A small sound classifier, trained from scratch.
Model: 12.1M parameters, log mel input, activation gelu_tanh, moe expert_choice, layers 10, width 256.
Rows from block 7 of a small sound classifier, named by matrix and row number. Rows with one number within an expert belong to one neuron, the router's apart. Each number is 128 + 32 x the weight over its row's rms, rounded and kept within 0 to 255. All counts start at 0. Numbers have three digits each.
After each expert's rows are labels from the 100 clips, of 14848, where the router gives the expert most weight on average: "responds to" is what is common among them. Only what is clearly more common there than usual is listed. The data: short read English sentences (LibriTTS-R).
# router: router (model.blocks.7.mlp.router.weight, 16x256), inputs 86-171
# up: expert up (model.blocks.7.mlp.up, 16x256x256), inputs 86-171
# down: expert down (model.blocks.7.mlp.down, 16x256x256, transposed), outputs 86-171

# expert 1
router.1:136050154148085139096123135122158137109181122247145114200104143086122175171115136045073139100106109180132141117080082167131103081133112124093104060098132101129165098096120122150131133167081166103142073121149069177117140121136182128111173159119185183168081165
up.0:136084206114088137127113146144120114107168108143137201196110146140217079097067155140118144132163137218109166117148110162148144118125128155156185087070207123126182114119141125145126093127124193087149110124115099112104181140148124130140115149082157161172088100
down.0:164150126141159118166124130120081149103114126131106153051131114157088105167138108175211152084107130133165097099144151118125131131133160112195060161164114143109083139154098109125143118112155134154145170117180124138112094133153134120171121103102101085092114088
up.1:133115094119119092142152088111157116063108081090119059145185073079068149125068148120102174210108135080120141127141200164157106111183097131131139183115099156121146134083107130076130149145126141089069158155090165126183094092139139139174183130091137129103112200
down.1:105092130112097130089130131147173094055160107157137093164135137094078163111059122096110086157085071125145136177109100168070137120122090149047049115133154098129174109121147151160102088125102119119088106127154125114171077117148175115093123163170141122164116154
up.2:103133052138122119157172169131163146123167157179124051127104151121033164140146138077134100083120107066097080188113105123105127105159114115094071111167091069128101107125084157133148128150117144107075146150155120127155104138105137107091165136154147078093079140
down.2:108100123146090085077103135153221142104108076105123140191143120091173173061063118099045157156068119108081147128149104159122105122143125171136168157128095100134162122108136119113160075115103139125152126132063175106112103088136109126079132140162136153167168136
responds to: voice: female

# expert 3
router.3:141074111103080107098138113114190085122148161132095089126106075109062135116114150047080112165152123065116141093140140190141153144132117142105168139121094068155161119082093136110146155125139081074088109138104144095141130161088159155109171161111111217105105163
up.0:201086130160154128110120164110058158122117136104092139114139171159125127109118143135148128092151143175142115160156139116161120164120155188096133118126192161089149092129084128138137183141180113172162096129199120181139114097091079117090085167096153097095142092
down.0:107131094113109092165119159140116165235107152105111163067107081158115119068186104138221107111119094088104121087140181102159105174175142087180078119139124200123113099122127111139117162099166132142163173108134167110160110169128093149161133116112124141135114095
up.1:130152108184126118119126142150086120168093101080121097073142179172070091122154135168129077115118153138125136136076102073172110111119094135114092162159116131135200143100105187106072130152109142105173111134157162187164126110115069136130107151109149051146120061
down.1:118157132111146155176129141138107121214097129124226152100156124192137069095211120106220104092128090165119117071108171133165086175147175120164125135110116192137109130143161137122128159073174109105151114142165135136166082148155098135195131086123078097124140143
up.2:103136136121135121060046158111100196106184102098099134205142138149172083176096118207106111104079192154143150126100132061152080088128134145151110149123116127161118086161160170110128133091126122140112076098134150195115084138152111111120142167084133124114102112
down.2:110148137109149178182140163100128146240092144112181166093172120195133078076241114057197119073140145128115095099138128107159157205107169115180133150144124218120131151166113133156089160104151122105189137122113155142140100139144095154139138092103040127142142141
responds to: voice: female

# expert 13
router.13:095104136143134153092146159125149148138037125087110150100110175074102141101213078080092124078092128099079143130124106035163110143157169138186112163113114128163146108131076106102116114090169128104168110116087132134146095122142102133190114072135113127175134099
up.0:085147131109112114172122169154109140137106139084095179118143080166106181152135124100077113092101113092064123142135161038178099160139144151159077156133129196125163081134159081124195139123183138147171148113125150106130112121184115123254123112080089128084126118
down.0:153170174140151148149106100145152135189117102109151130121134176098146146110182087121194146142115168144189135111116132170118066108146104079153168128091146095106091144090145137121096145131068114143134157140168166189113138117125146062114072136152154140134128118
up.1:150072131108079124113125130129147123117110141137135146106134156094120140142169087109165151145125120118112140096124144122074164064153195156184123111154082063163093158150085114126112124105090151132131117135148123166077185120102128165041171093136088134111131156
down.1:095101126142135119120086176144122150110111143076119114193112130148089079130148150111079087167102080078145113157049113146132141108135157119133149131160127148163131145112097115104102135113165092141089088117106107199087132118161143087150142125097109144087142143
up.2:177093175153081115127138125133105112132109204125173126098117183069127137203177097106143159150133087144146164075122103120101168075065140117144129136126129069120125121165125144144127143108122184120075107110157111146075181132167151146028163123135140113125144151
down.2:117061047148102083160187128168146148115106075172091101132110107122146156160080157095074081192120134127092146152100120158086108119109103179080096119144112083111124105090067111110156133085153160101116123177072095180133069117080114123110124114106131125117112097
responds to: voice: male

# expert 4
router.4:093138117132119098135157089160070093107142091119103193124112149107163106113105134174180161142127161139124083142180218156108140093158094142193192179106141140116120139135136149136128097091087106093123166135130167149112136051105132117098127139116052167123147118
up.0:101142139131077136051144138164143123135143123166171082146143153097114170138122202046137087166099116106128146099124138187128144120153118158041129083177126064096144120118140135136098121128071175132130113157106069127088124072117133167094166234154141159119105172
down.0:088125123100112099119158146135177132179124117145096092216133170108204170105067116139040166119075102163145122181150142129118114135134105150124135140146157089107174141120109139141151083138104133128117145149091155116113149091106124103146134106165140181199152103
up.1:106207133125106125067129106110085126107131149160135181133146136086149136176140088144101100139170090126176154094119146082126131143123127124121136145127074103142111139151107144077113136098065089133146160087117109104087064091082159133099146156115117148144127150
down.1:102113084179132160118163119143165120082119139151124109135149143147088129122073161102088104146125123080093115091122156141076093141127137104113099127119120078130138126109116134108184073146107102055109159139117159089101171141091121184109145128171145106086096145
up.2:147108153138115142056061097131147105114179156112114080172119156066148153141124148113080133170101112182127183115101092144130154048059133079166088105153123157155157149091162135116107174164097152155052151113123110127113131133079111107178161117129121129162108187
down.2:143115163148120061177099046090115111168150152179120111124138180095145105157198081137180084124128112168090170094132156148135120102133120101145138127151101145199106173147173171129048129145105138117153117106170136137128170149193175097143123110096094090151158105
responds to: voice: female

# expert 12
router.12:160131191178142106159099087146223116115181105122135104088149149143113161140143118120085126157122155178088142148112076142172126179118111120111079108138137083131129144088144176167115168129127107125107153085160146146154097091094129141074141157081088103148118137
up.0:113108124109137106116139059133097086083150079167113091146134101154151102166137140131181166096147142129221098080143172156118103082142185107152125162106147162133116141138097101099138134121119185110106099068106101115074149105075091113181138093170102135112118186
down.0:174090199075116118141096087124076112115121156091117063079100144152145091136141099130123145099134177134148052174123094126120188132061141146088118111164146182149089127083182140130146098168141161093143139124156101084133093150090040121171143140153149123120147168
up.1:062137149129147146115083067113111098094168126149077108187120108087188126142182139127138141175129130166143184100141161153117131092105132097161186126125125166145182135088176128104129083141084180127099126127091142076103130130145145111187152132130134194146062150
down.1:095141188123167103187084085087120148143093153100150146097102115144207098123193118136163111112159144173154104109167163117188169134104118087178166112159134198105146149146200096140110155124154151161152132081161129123102132123177118103175068073086113106168138157
up.2:117158059144123128113177169140081184160091134133159110132132118215159162170183171144130174043135081069132120113136131110124106091156136108157092150203110178137115078220137123162082082136216188140140105092159138111122135095152100198184083082122117110125132096
down.2:170142189153187129169151149110100100139103171147125157093158179187177110101154088151181112079129146147133118070126172099115149159120126089128168123160138180157077115184177102167110140118154088153101111066150092141142103149174122123155099081105130088129121086
responds to: voice: female

# expert 15
router.15:165161084152114139179151113145136122159068145091148133099141130161063138101129137138152116067179050166104131103084156156196125135139200109172134107139130157158131148118099130127113203128117089145143093194155151158133148131156107092141077147161092073128113066
up.0:110165109141127088147138128089150116076133137152108143172148187080153134131121097149116129167149131120107172190138111126175154097116091170078125158083098115107064087102132112101197128121158171122114110103165123117099135126146192140088129115104165133141136133
down.0:090108114092132122104124120109174103143155137138153139142156160123098142146075132115086103140134084123098131134136144182134108118104128134094098081170093141154080072119172134135180139112126135029115133139137106097096180165144082100123142158153124131058142082
up.1:156103106135173083093118110126149115120218117142113077129121131116177126094155132150169112104134176087219124195106119150116160104093071166121074129047122096109168099100162099141193126119123192149102128063091104074188117134097157104083189131061177102111138146
down.1:126114111137086144120151145115088140153121141161142133128141123163089151117111130093105032119128101133091187132065117117180179120152126132102048072135117126177104100099079115116143123150110105147106100191119118116074165182077154180156115142144112085093072126
up.2:139094124097173138121090146070149134098123097128138085148139171130094142104124146104120089188158198129144140198127076158169156099080095184083107106087175092143092081120107158134131130180086106105063165075155119129128125125138164162077134079103154116149150120
down.2:166128057114069143150113052177115089112161166113147131122100114104075104158096124135132069093113098086053116138092138155126095109154142168138125097132118194181145070107101144152167127162176135122083170173137103128103089144129101167118155135107093100118093128
responds to: voice: male

# expert 2
router.2:063183156156160149115174142156162113186116145116147075163124102102130173106126104166092170158127129133178132136139108228095145139152136125162153117128116107140103128145115126114084069097177121165095136096123143129159123139137127173115102136183094128200112098
up.0:124121129157125184075161133094100174073152182152092178137043140080107106115067154143137200183107092070097178208149130116129151109154135163096139120112067089136149107089133122128123086084131089092137123142151150118078175141124150135153140168130165117137106115
down.0:143167148100139132148146083119090142149164077099166160139155134163126096132131098164077072079047108167162164138232157078127070157154152116119153065132166114125108166141178116136119136081178178163064131083139130128159157143157082123151094118067121081111165086
up.1:113144162175085128115137071147129166103194154116110147157116188118154088121210160048125116148123146100084103167133149109176135098095145088098120109121116105137101174125163156160149123132099092147138134150180154149195119138133121087147111148096132118096107164
down.1:133183107013056157101153113105122195128115130107167136152143125147159095103077155124132118066087108105127151142104196090138199090182137130125130121108110092126119163143123127149126078137152168096154156113156098099092180149144103149114139098115059109110126132
up.2:161100124135115171071125113144173164060163112150085134203103109135134096090089139117149176191148132153102141164089211098163165110094176175120180114129101127135146110068130114136173105161094113083071106199108184130118143139153163133138136139091184117127143158
down.2:111033161115167133156144120137175131083140139112158113175154180124138085138127154076117051101120114094067125112136137112108075056105078110117106133102158124152095158095117115157102129118168103093113102157054100138118137128085118130101191157142136174119117095
responds to: voice: male

# expert 14
router.14:117155176118165153114152127164206172142128136126167111113149133159108157093164117167147107130123151145110085121130147136128130159146188141161145148144089078128124110149072105143098120135139105177138042065151120162111120120124124095092087067106148115147139103
up.0:139100129058144065127099106138127099144118107130146086127147134121135142142118119156088126095124088080090136112116018091137159111135094084092162116151130115161091121143103125106146098110080154126122087072123128126118085201097106065194137065142207133108131099
down.0:115155142102169151139087128107115137178104141120127171106147148138162130087089141182186157106204157158180119174124188153152170144072151117130092149186163204109114186176180053119092164112086055218191077105177118134144083108100073066148136145154066093136145096
up.1:144147095141175056159159180149142101134117128135141130113132134118068164140138096096121118129101136049056166133077092091104127130139164182149137112133116158103125037163123153148081138139176140139132103138125116158150143140152125090120137135102212105067122120
down.1:112098153061126125119114077140122136132117159143091093057121166110123140231091063141104087159105153108108135133161088152119158095152170140105163120107130121155117091151130143120112128144125125056127145105094145157153163110178133137141144156092124146156123114
up.2:162137100183156148079148128137115105031129179131158167143153128178111148167112114162160143165152152094172092159144125116136120167123089161119077090163147117116138136117150131182185078096122154142111137133109141142092136119148138171090118166139175182119089096
down.2:108155150137074165146154153167181136067155084156137108146138180081104132210085144149126079156131105094056184153096095152092156058153091112089086115079101090165125078117117118150102092154171130069067151138110134129155150109128103146128164156098119165140088127
responds to: voice: male