A small sound classifier, trained from scratch.
Model: 12.1M parameters, activation gelu_tanh, patch size [32, 4].
Rows from block 2 of a small sound classifier, named by matrix and row number. Rows with one number belong to one neuron. Each number is 128 + 24 x the weight over its row's rms, rounded and kept within 0 to 255. All counts start at 0.
After each neuron's rows are labels from the 100 clips, of 14848, where the neuron reaches its highest value: "strongest on" is what is common among them. Only what is clearly more common there than usual is listed. The data: short read English sentences (LibriTTS-R).
# fc1: MLP up (model.blocks.2.mlp.fc1.weight, 512x256), inputs 0-255
# fc2: MLP down (model.blocks.2.mlp.fc2.weight, 256x512, transposed), outputs 0-255

fc1.132 [ 84 143 123 123 165 103  95 103 141 104 146  95 106 118  82  89 135 160 104 110  86 133 123 135 130 130 129 119  83 123 175 175 104 131  56 114  97  95 150 117 154 148 135 136 122 158 125 146 150 104 133 111  85 105  95 152 109 119  77  98  96  85 121 132  95 119 119 158 125 108  96 104 128  75 157 115 108 129 158 114 155 139 133 137 134 124 121 142 129  96 123 138 110  61 125 118  91 119 164  79 116 107 183 144 107 175 117 103  97 112 134 128 135 156 188 144 119 140 111 148 140 112 102 125 137 107 176 124 127 146 110 127 149  98 103 107 143 136 135 132 113 152 118 105 128 155 148 105 137 124 142 144 148 137 145 110 117 119 122 136 152 117 133 193  90  99 118 163 112 119 145 111 134 111 105 130  95 121 125 123 128 101 104 129 152 114 124 152 127 118 113 172 143 152 134 121 123 103 140 118 137 139 143 155 132 140  94 122 142 100 104  85 131 108 111 119 133 161 114  96 152  77 115 130 101  95 103 147 123 113 115 134 119 140 106 136 125 109 144  91 157 143 112 144 136 153 126 123 171 206 114 103 117 145 105 194]
fc2.132 [148  99 138 131  78 122 138 147 177 127 148 130 116 112 161 115 132 126 161 110  93 120 131 111 158 124 121 125 129 108 103 120 118 117 138 145 130 131 136 162 129 128 112 146 164  71 149  95 107 168 138 105 190 183 112  82 184  91 141 116 156 146 143 136 127 110 129 115 136 127 135 143 160 127 155 145 118 135 103 118 133 134  79 179 125 122 144 127 153 154 100 114 122 124 136  92 127 113  93 136 119 148 105 164 159 151  91 164 147  98 129 138 126 159 111 103 119 128 126 126 123  99 119 102 145 130  97 104 117 126 125 106 121 176 133 105 149  86 106 108 137 148 167 114 124 112 105 100 142 133 132 112 137 128  81 139 129 130 137  95  78 176 160 111 111 136 138 148 162 160  79 153 126 112  93 110 109  82 108 166 164  99 139 132 113 110 123 101 131 142 124  98 136  84 131 112 133 115 115  93 143 154 139  94 129 109 133 128  77 127 144  99 113 110 163 138 126  93 149 115 158  87 126 166  99 139 116 111 191 124 125 129 150 141 130 132 147 131  70 101  77 153 112  99 137 152 100 135 144 140 155 110 117  84 182 166]
strongest on: voice: male

fc1.469 [114 133  96 116 139 153  94 171 140 122 106  82 129 125 200 137 127 134 153  93 130 107 129 103 130 146  75 168 103 128 157 106 122 125 149 138 104 133 129 124 115 135 117 141 158 149 119 166 156 137 117 114  94 101  95 154 106 120 173 135 165 149 154 101  98 120 144 122 109 160 151 163 127 102 125 126  93 123 136 117 126  70 100 107 156 148 114 134 148 141  91 128 155 102  96  94 105  87 150 146 159 150 145 115 136  95 132 119 139 138 154 173 113 150 128 151 140 129 127 122 107 164 129 131 146 113 184 150 112  90 126 105 185 149 139 142 123 184 133 138 106 132 141 123  75 151 157 144 167 140 129 108  92  82 171 141 143 116 135 143 167 160 143 111 111 148 104  94 111 169  99 148 151 126 132 165 122 108 136  81 103  97 133 145 129 139 144 123 161 135 132 173 135 128 139 104  99 124 101 107  84 119 132 140 129 116 118 135 137 104 148 149 108 121 106 131 158 168 106 115 109 120 133 111 101  98 151 140 102 104 122 117 116 166 111 128 149  51  76  98 105 113 109 123 169 151 129 112  98 112 145 132 160 115 123 138]
fc2.469 [138 108 104 153 120 129 119 137 145 135 139 124 163 148 122 127 145 151 133 125 135 151 127 138 176 108 139 132 159 110 116 191 133 130  99 148 132 137 143 106 157 145 148 119  49 159 117 148 121 115 141 174 146 104 124 145 136 175 122 145 146 159  70 150 125 159 121 123 134 104 106 128 142 174 159 143 155 169 140 149 137 129 129  76 115 143 114  61 122  95 138 175  98 117 118 154 123 128 159 124 121 126 145 125  70 145 149 151 108  91 111  75 145 111 162 114  77 122 152 112  93 135 139 133 139 111  77  82 135 134 152 134 122 142 162  96  83 127 123 132 166 112 172 119 128  91 155 149 143 152 121 153 126 105 130 108  94 132 113 126 126  98 129 125 171 101 176  92 121 109 121 160 123 183 162  91 110  95  71 108 112  89 139 141 139 126 140  97 104 117 188  96 139 128  93 108 126 120 131  96 138 141 124 117 106 115 134 128 129 118 156 141 102 157 108 142  90 111 122 126 124 130 169 157 123 147 158 116 127 156 124 135  99  84 138 130 103 138 120 134 112 127 126 114 154 112 153  91 119 135 129  96 109 104 120 108]
strongest on: voice: female

fc1.201 [105 159 148 117 125 151 143 136 130 158  97  92 138 189 133 161 142  93 161 106 116 136 118  71 114 135 135 157 149 117 118 108 132 150 168 126 139  99 130 185 145 117  99 118  86 116 138 106 131 153 157 141 128 140 141 191 109 111 188 136 154 102 132 163 153 125 143 119  91 165 137 185 123 110 103 136  94 103 144 123 113  94  82 154 137 158 165 109 134 132  76 118 143 108 105 123 135 115 134 145 132 117 147 114 122  79 119 122 116 130 134 159  92  78 109 126 125 127 150 106 109 140 127 105 126 141 103 138 139 126 165 109 187 160 117 140 138 135 135 120 114  97 115 121 107 140 119 122 113 128 107 131 131 151 161 122 147 130 152 137 139 189 132 119 114 136 116 110 110 128 104 161 146 105 145 137 158 144 135  83 126  78 131  82 117 163 130 142 169 114 101 122 138 129 124 124 116 147  96 113 121 102 153 149 133 121  95 124 156 108 127  78 115 159 122 121 144 161 123 162 104 178 119 100  98 108  93 106  97 148  98 120 126 138 106 116 110 115  97 148  81 109 149  88 150  70 122  96  93  84 149 133 153  89 115 113]
fc2.201 [118 129  58 103 159  82 128 128 129 154  90 186 135  93 148  64 105 126 119 127 160 138 133 123 144 154  98 134 147 166 158 131 110  97 135 117 141 118 124 162 105 151 134 113 114 137  85 200 132  91 127 147 137 114 140 178 100 152 116 110 146 143  89 141 143 139 115 108 150 125 144  84 131 152 108 136 148 139 103 100  93 122 115  84  99  86 106  86 111 108  98 209 139 143 131 138 116 143 136 150 153 130 132 140 127 127 167 138 105  88 156 108 147 131  98 109 155 110 100 136 144 131 107 111 145 101 126  80 104 112 117 119 126  99 137 150  84 155 139 172 155 148  94  93  98 115 143 125 149 148 140 111 115 133 187 124 128 126  98 162 106  84 130 161 159 126 174  88 169 157 124 131 122 145 154 104 133 110 146 138 135 132 131 116 107 162 147 114 153 158 141 154 155 172 131 123 139 128 127 136 106 132 151 144 113 138 127 150 108 138 127 131 123 128 109 133 136 151 159 128 107 134 141 126 124 159 134 142 119 138  95 129 134 129 103 128 120 144  89 154  74 109 119  99  88 116 110 146 126 130 106 103 129 141  96  69]
strongest on: voice: female

fc1.58 [ 83 176  96  98 128 146 127 158 133 106 138 132 152 135 161 118 109 109 119 110 124  60 140 138 117 140 108 164 114 117 120  88 135 130 133  97 137 159 142 146 126 125 120 140 103 171 148 167 155 134 155 115 150 169 111 127 114 107 131 117 111 120 121 129 125 134 141 107 121 153 105 126 110 112 135 141  91 115 117 136 139 111 114  90 170 141 123  83 134 147 106 148 123 138 140 129 145 153 118  87 151 131 121 118 102  88 117 106 133 119 127 140 141  90 144 168 130 105 164 107 169 120  93 114 142 133 146 165 110 132 128 129 135 111 154 103 144 156 123 113  92 136 137  76  94 155 130 151 177 125 142 117 119 125 160 141 143 107 150 118 158 180 129 169  95  73 142 142 118 123 117 165 131 100 158 155 140 146 114 165 100  83 123 119  90 113 115 100 152 102 126 170 140 160 104 161  99 138 140 110 105 156  89 166 117  98 104 107 147 148 154  94 126 138 178  84 145 172 144 126 110 165 116  76 101 108 164 120  84 148 141 118 140 136 148 130 136 121  54 133  89  95 162 118 141 119 142 116 116 101 157 162 147 162  96 142]
fc2.58 [110 134 154 125 164 174 121 139 181 142 131 101 137 140 121 152  77 114 118 125  92 182 126 143 119 144 140  94 122 162 120 106  98 178 137 179 123 105 138 127 134 105 130  93 148 123 126 135  91 115  87 104 103  89 108 116 133 122 116 164 124 107 151 128 143  94 144 139 140 148 130 164 153 101  88 130 162 152 141 125 118 127 144 117 124 147 122 146 142 113  95  96 104 107 104 124 138 153 141  84 134 122 152 115 151 165 129 126 151 128 148 156 102 155 140  95 137 117  96 120 122 128 101 167 125 121 100 112 110 110 137 139 163  79  90 133 122 161 136 183 149 102 206 101 111 141 103 145 140 121 127 170 114 104  89 126 159  85 136 132 138 127 103 170  89 129 100 158  93 119 124 102 100 157 153 132 134  91 145 115 118 121 124 160 149 136 125 167 133 129 137  97 132 138 159 126 111 111 110 104  95 168 139 104 120 128 117 102 154 158  82  88 142 135 145  82 130 155  87 122 106 110 119 172 128  93  87 128 193 110 165 128 120 132 139 129 146  75  98 142 165 119 157  93 151 119 147 121 136 124 112 125 142 127 118 136]
strongest on: voice: male

fc1.135 [155 109 112 135 129  70 131 153 151 101 167 136 116 138 137  98 119 129 127 128 155  83  91 109 118  99 162 152  76 147 104 158 134 142 136 134 148 127 180 112  86 110 140  96  93 150  99 143 162 119 126 110 121 139 105 153 150  96 158 118 145 113 131 123 118 151 156 133 132 128 106 107  96 129 124 146 125  86 129  93 101 145 111 160  97 121 122 141 120 125 123 106 142  89 118 130 134 164 194 128 130  90 120 142 100 120 136 125 115  74 118 173 122 138 189 155 144 150 106 150 141 134 116 118 115 105 153 163 113 131 121 122 116 105 141 150 141 145 141 138 157 119 134 141 114  78 102 141 146 133 132 140  88 125 135 119 152 133 126 111 158 105 107 141 129 139 138 123 121  98 105 131 131 104 120 155  89 185  97 108 112 164 124 132 119 177 133 126 174 111 142 140 135 157 105 130 144 185 130 120 190 132  91  93 129 145 122 109 103 185  75  71 180 110 136 158 169 136 113  84 109  82 138 123 111 130 135 130 124 121 152 103 143 121 105 106  73 138 138 138 109 141 118 145 137 150 116 114 154  83 108 157 123 160 121 155]
fc2.135 [140 126 110 148 129 196 144 151 156 145 125 120  74 141 120 149  90 133 138 134 126 102 190 129 128 107  64 119 143  99 147  66 148 185 106 121 125 146 149 105  96 102 136 125 116 148 116 144 156 139  69 157 122 105 122 147 114 118 132 160 111 120 130 138 131 113 120 128 168 123 156 129 103 103  90 154  98 147 141 152 172 149 117 134 129 155 144 123 166 127 126  70 133 114 104 156 133 114 107 105 156 111 116 159 139 148 118 136 130 135 131  85 128 133 113 133 179 116 109 135 119 152 149 125 146 145 114 203 131 141  95 111 135 143 117 104 115 166  98 148 153 143  89 149 119 160 124 148 118 101  88 112 133 134 145 174 106 146 151 136  91 120 125 127 115 148 116 134 129 123 130 148 161 124 154 153 113 138  80 144 148 178 115 106 132 111 105 135 124 116  95 114  81  78 115 129 141 159 118 127 172 113 139 142 108 108 110 134 134  89 147 127 119 135 137  64 139 157 127 104 136 114 109 127 186  47 130 183 145 130 170 122 148 145 147 115 132 108 140 121 131 140 127 162 124  95 144 161 137 113 137 117 116 131 124 128]
strongest on: voice: male

fc1.159 [144 133 134 135 165 128 147 135 113  85 118  79 131 160 138  94 104 145 118 103 120 123 170  83 135 138 169 139 117 156 103 142 125 139 179 127 168 127 168 168 123 112 101 133  67  62 136 117 159 108 126 132 164 151 126 103 151 107 127 155 164 117 148  90 135 131 140 129 107 132 130 151 155 136 149 140 147 123 138  94 115 122  78 144 165 139 123  96 130 152 102 162 129 127  93  97 117 132 100 155 115  90  80 145 175  90 143  89 155 135 115 141 106 196  55 115 150 131 133 117 111 134 149 114 121 143 104 145 102 107 129 109 128 144  90 182 140 163 159 138 115 115 148 160 139  93 137 102 128 139 145 100 111 119 161 150 128 120 147 150 100 123 130 107 150 115 136 135 131 161 152 131 118  96 148 172 117 102 128 146 155  92 120 140 100 112 138 124 100 168 142 100 146 127 122 118 120 128 100 102 157 142 120 119 177  95 117 105  89 103 129 153 108 125 131 100 132 103 128 138 122 115 120 126 113 146 171 157 147  82  94  93 122 137 128 111 135 119  76 120 129 145 123 119 154  90 154 138  95 107 139  89 156 157 116 122]
fc2.159 [125 142 121 127  88  90 140 127  98 148  80 129 110 161 132 130 108 135 143 137 106  92 107 142 127 106 149 144 125 165 152  91 139 107 107 120 174 157 162 115 124 145  95 161  80 147  79 186 192 174 142 139 118 112  98 134 105  93 152 157 119 160 117 162 163 148 178 128 105 105 160  90 125 140 164 117 148 104 130 100 164 139 150 127 112 120 146  81 119 114 122 169 122 104 114 161  99 148 117 169 185 125 172 118 150 135 160 166  98  95 127  66 147 142 148 117  92 159 122  90 131 121 163 126 125 146 144 143 124 116 121 148 101 155 151 110  88 131 160  75 131 118 135 157 101 125 164 102 142 113 112 131 172  98 121 132 125  93 104  81 134 114 154  97 159 132 147 144 114 115 114 110 164 152 126 125 127 122 106 139 106 168 114 140 164 138 118 110 133 110 127 101  96 138 160 123 141 108 147 131 104 113 161 109 139 133 140 124 143 122 126  89 121 126 133 148 143 139  94 139 148 160  99 120 113 148 137 129 119 115  98 119 101 127 113 140 108 148 184 121 125 105 109 112 116 116 135 106  90 130 108 136 183 141 135 119]
strongest on: voice: female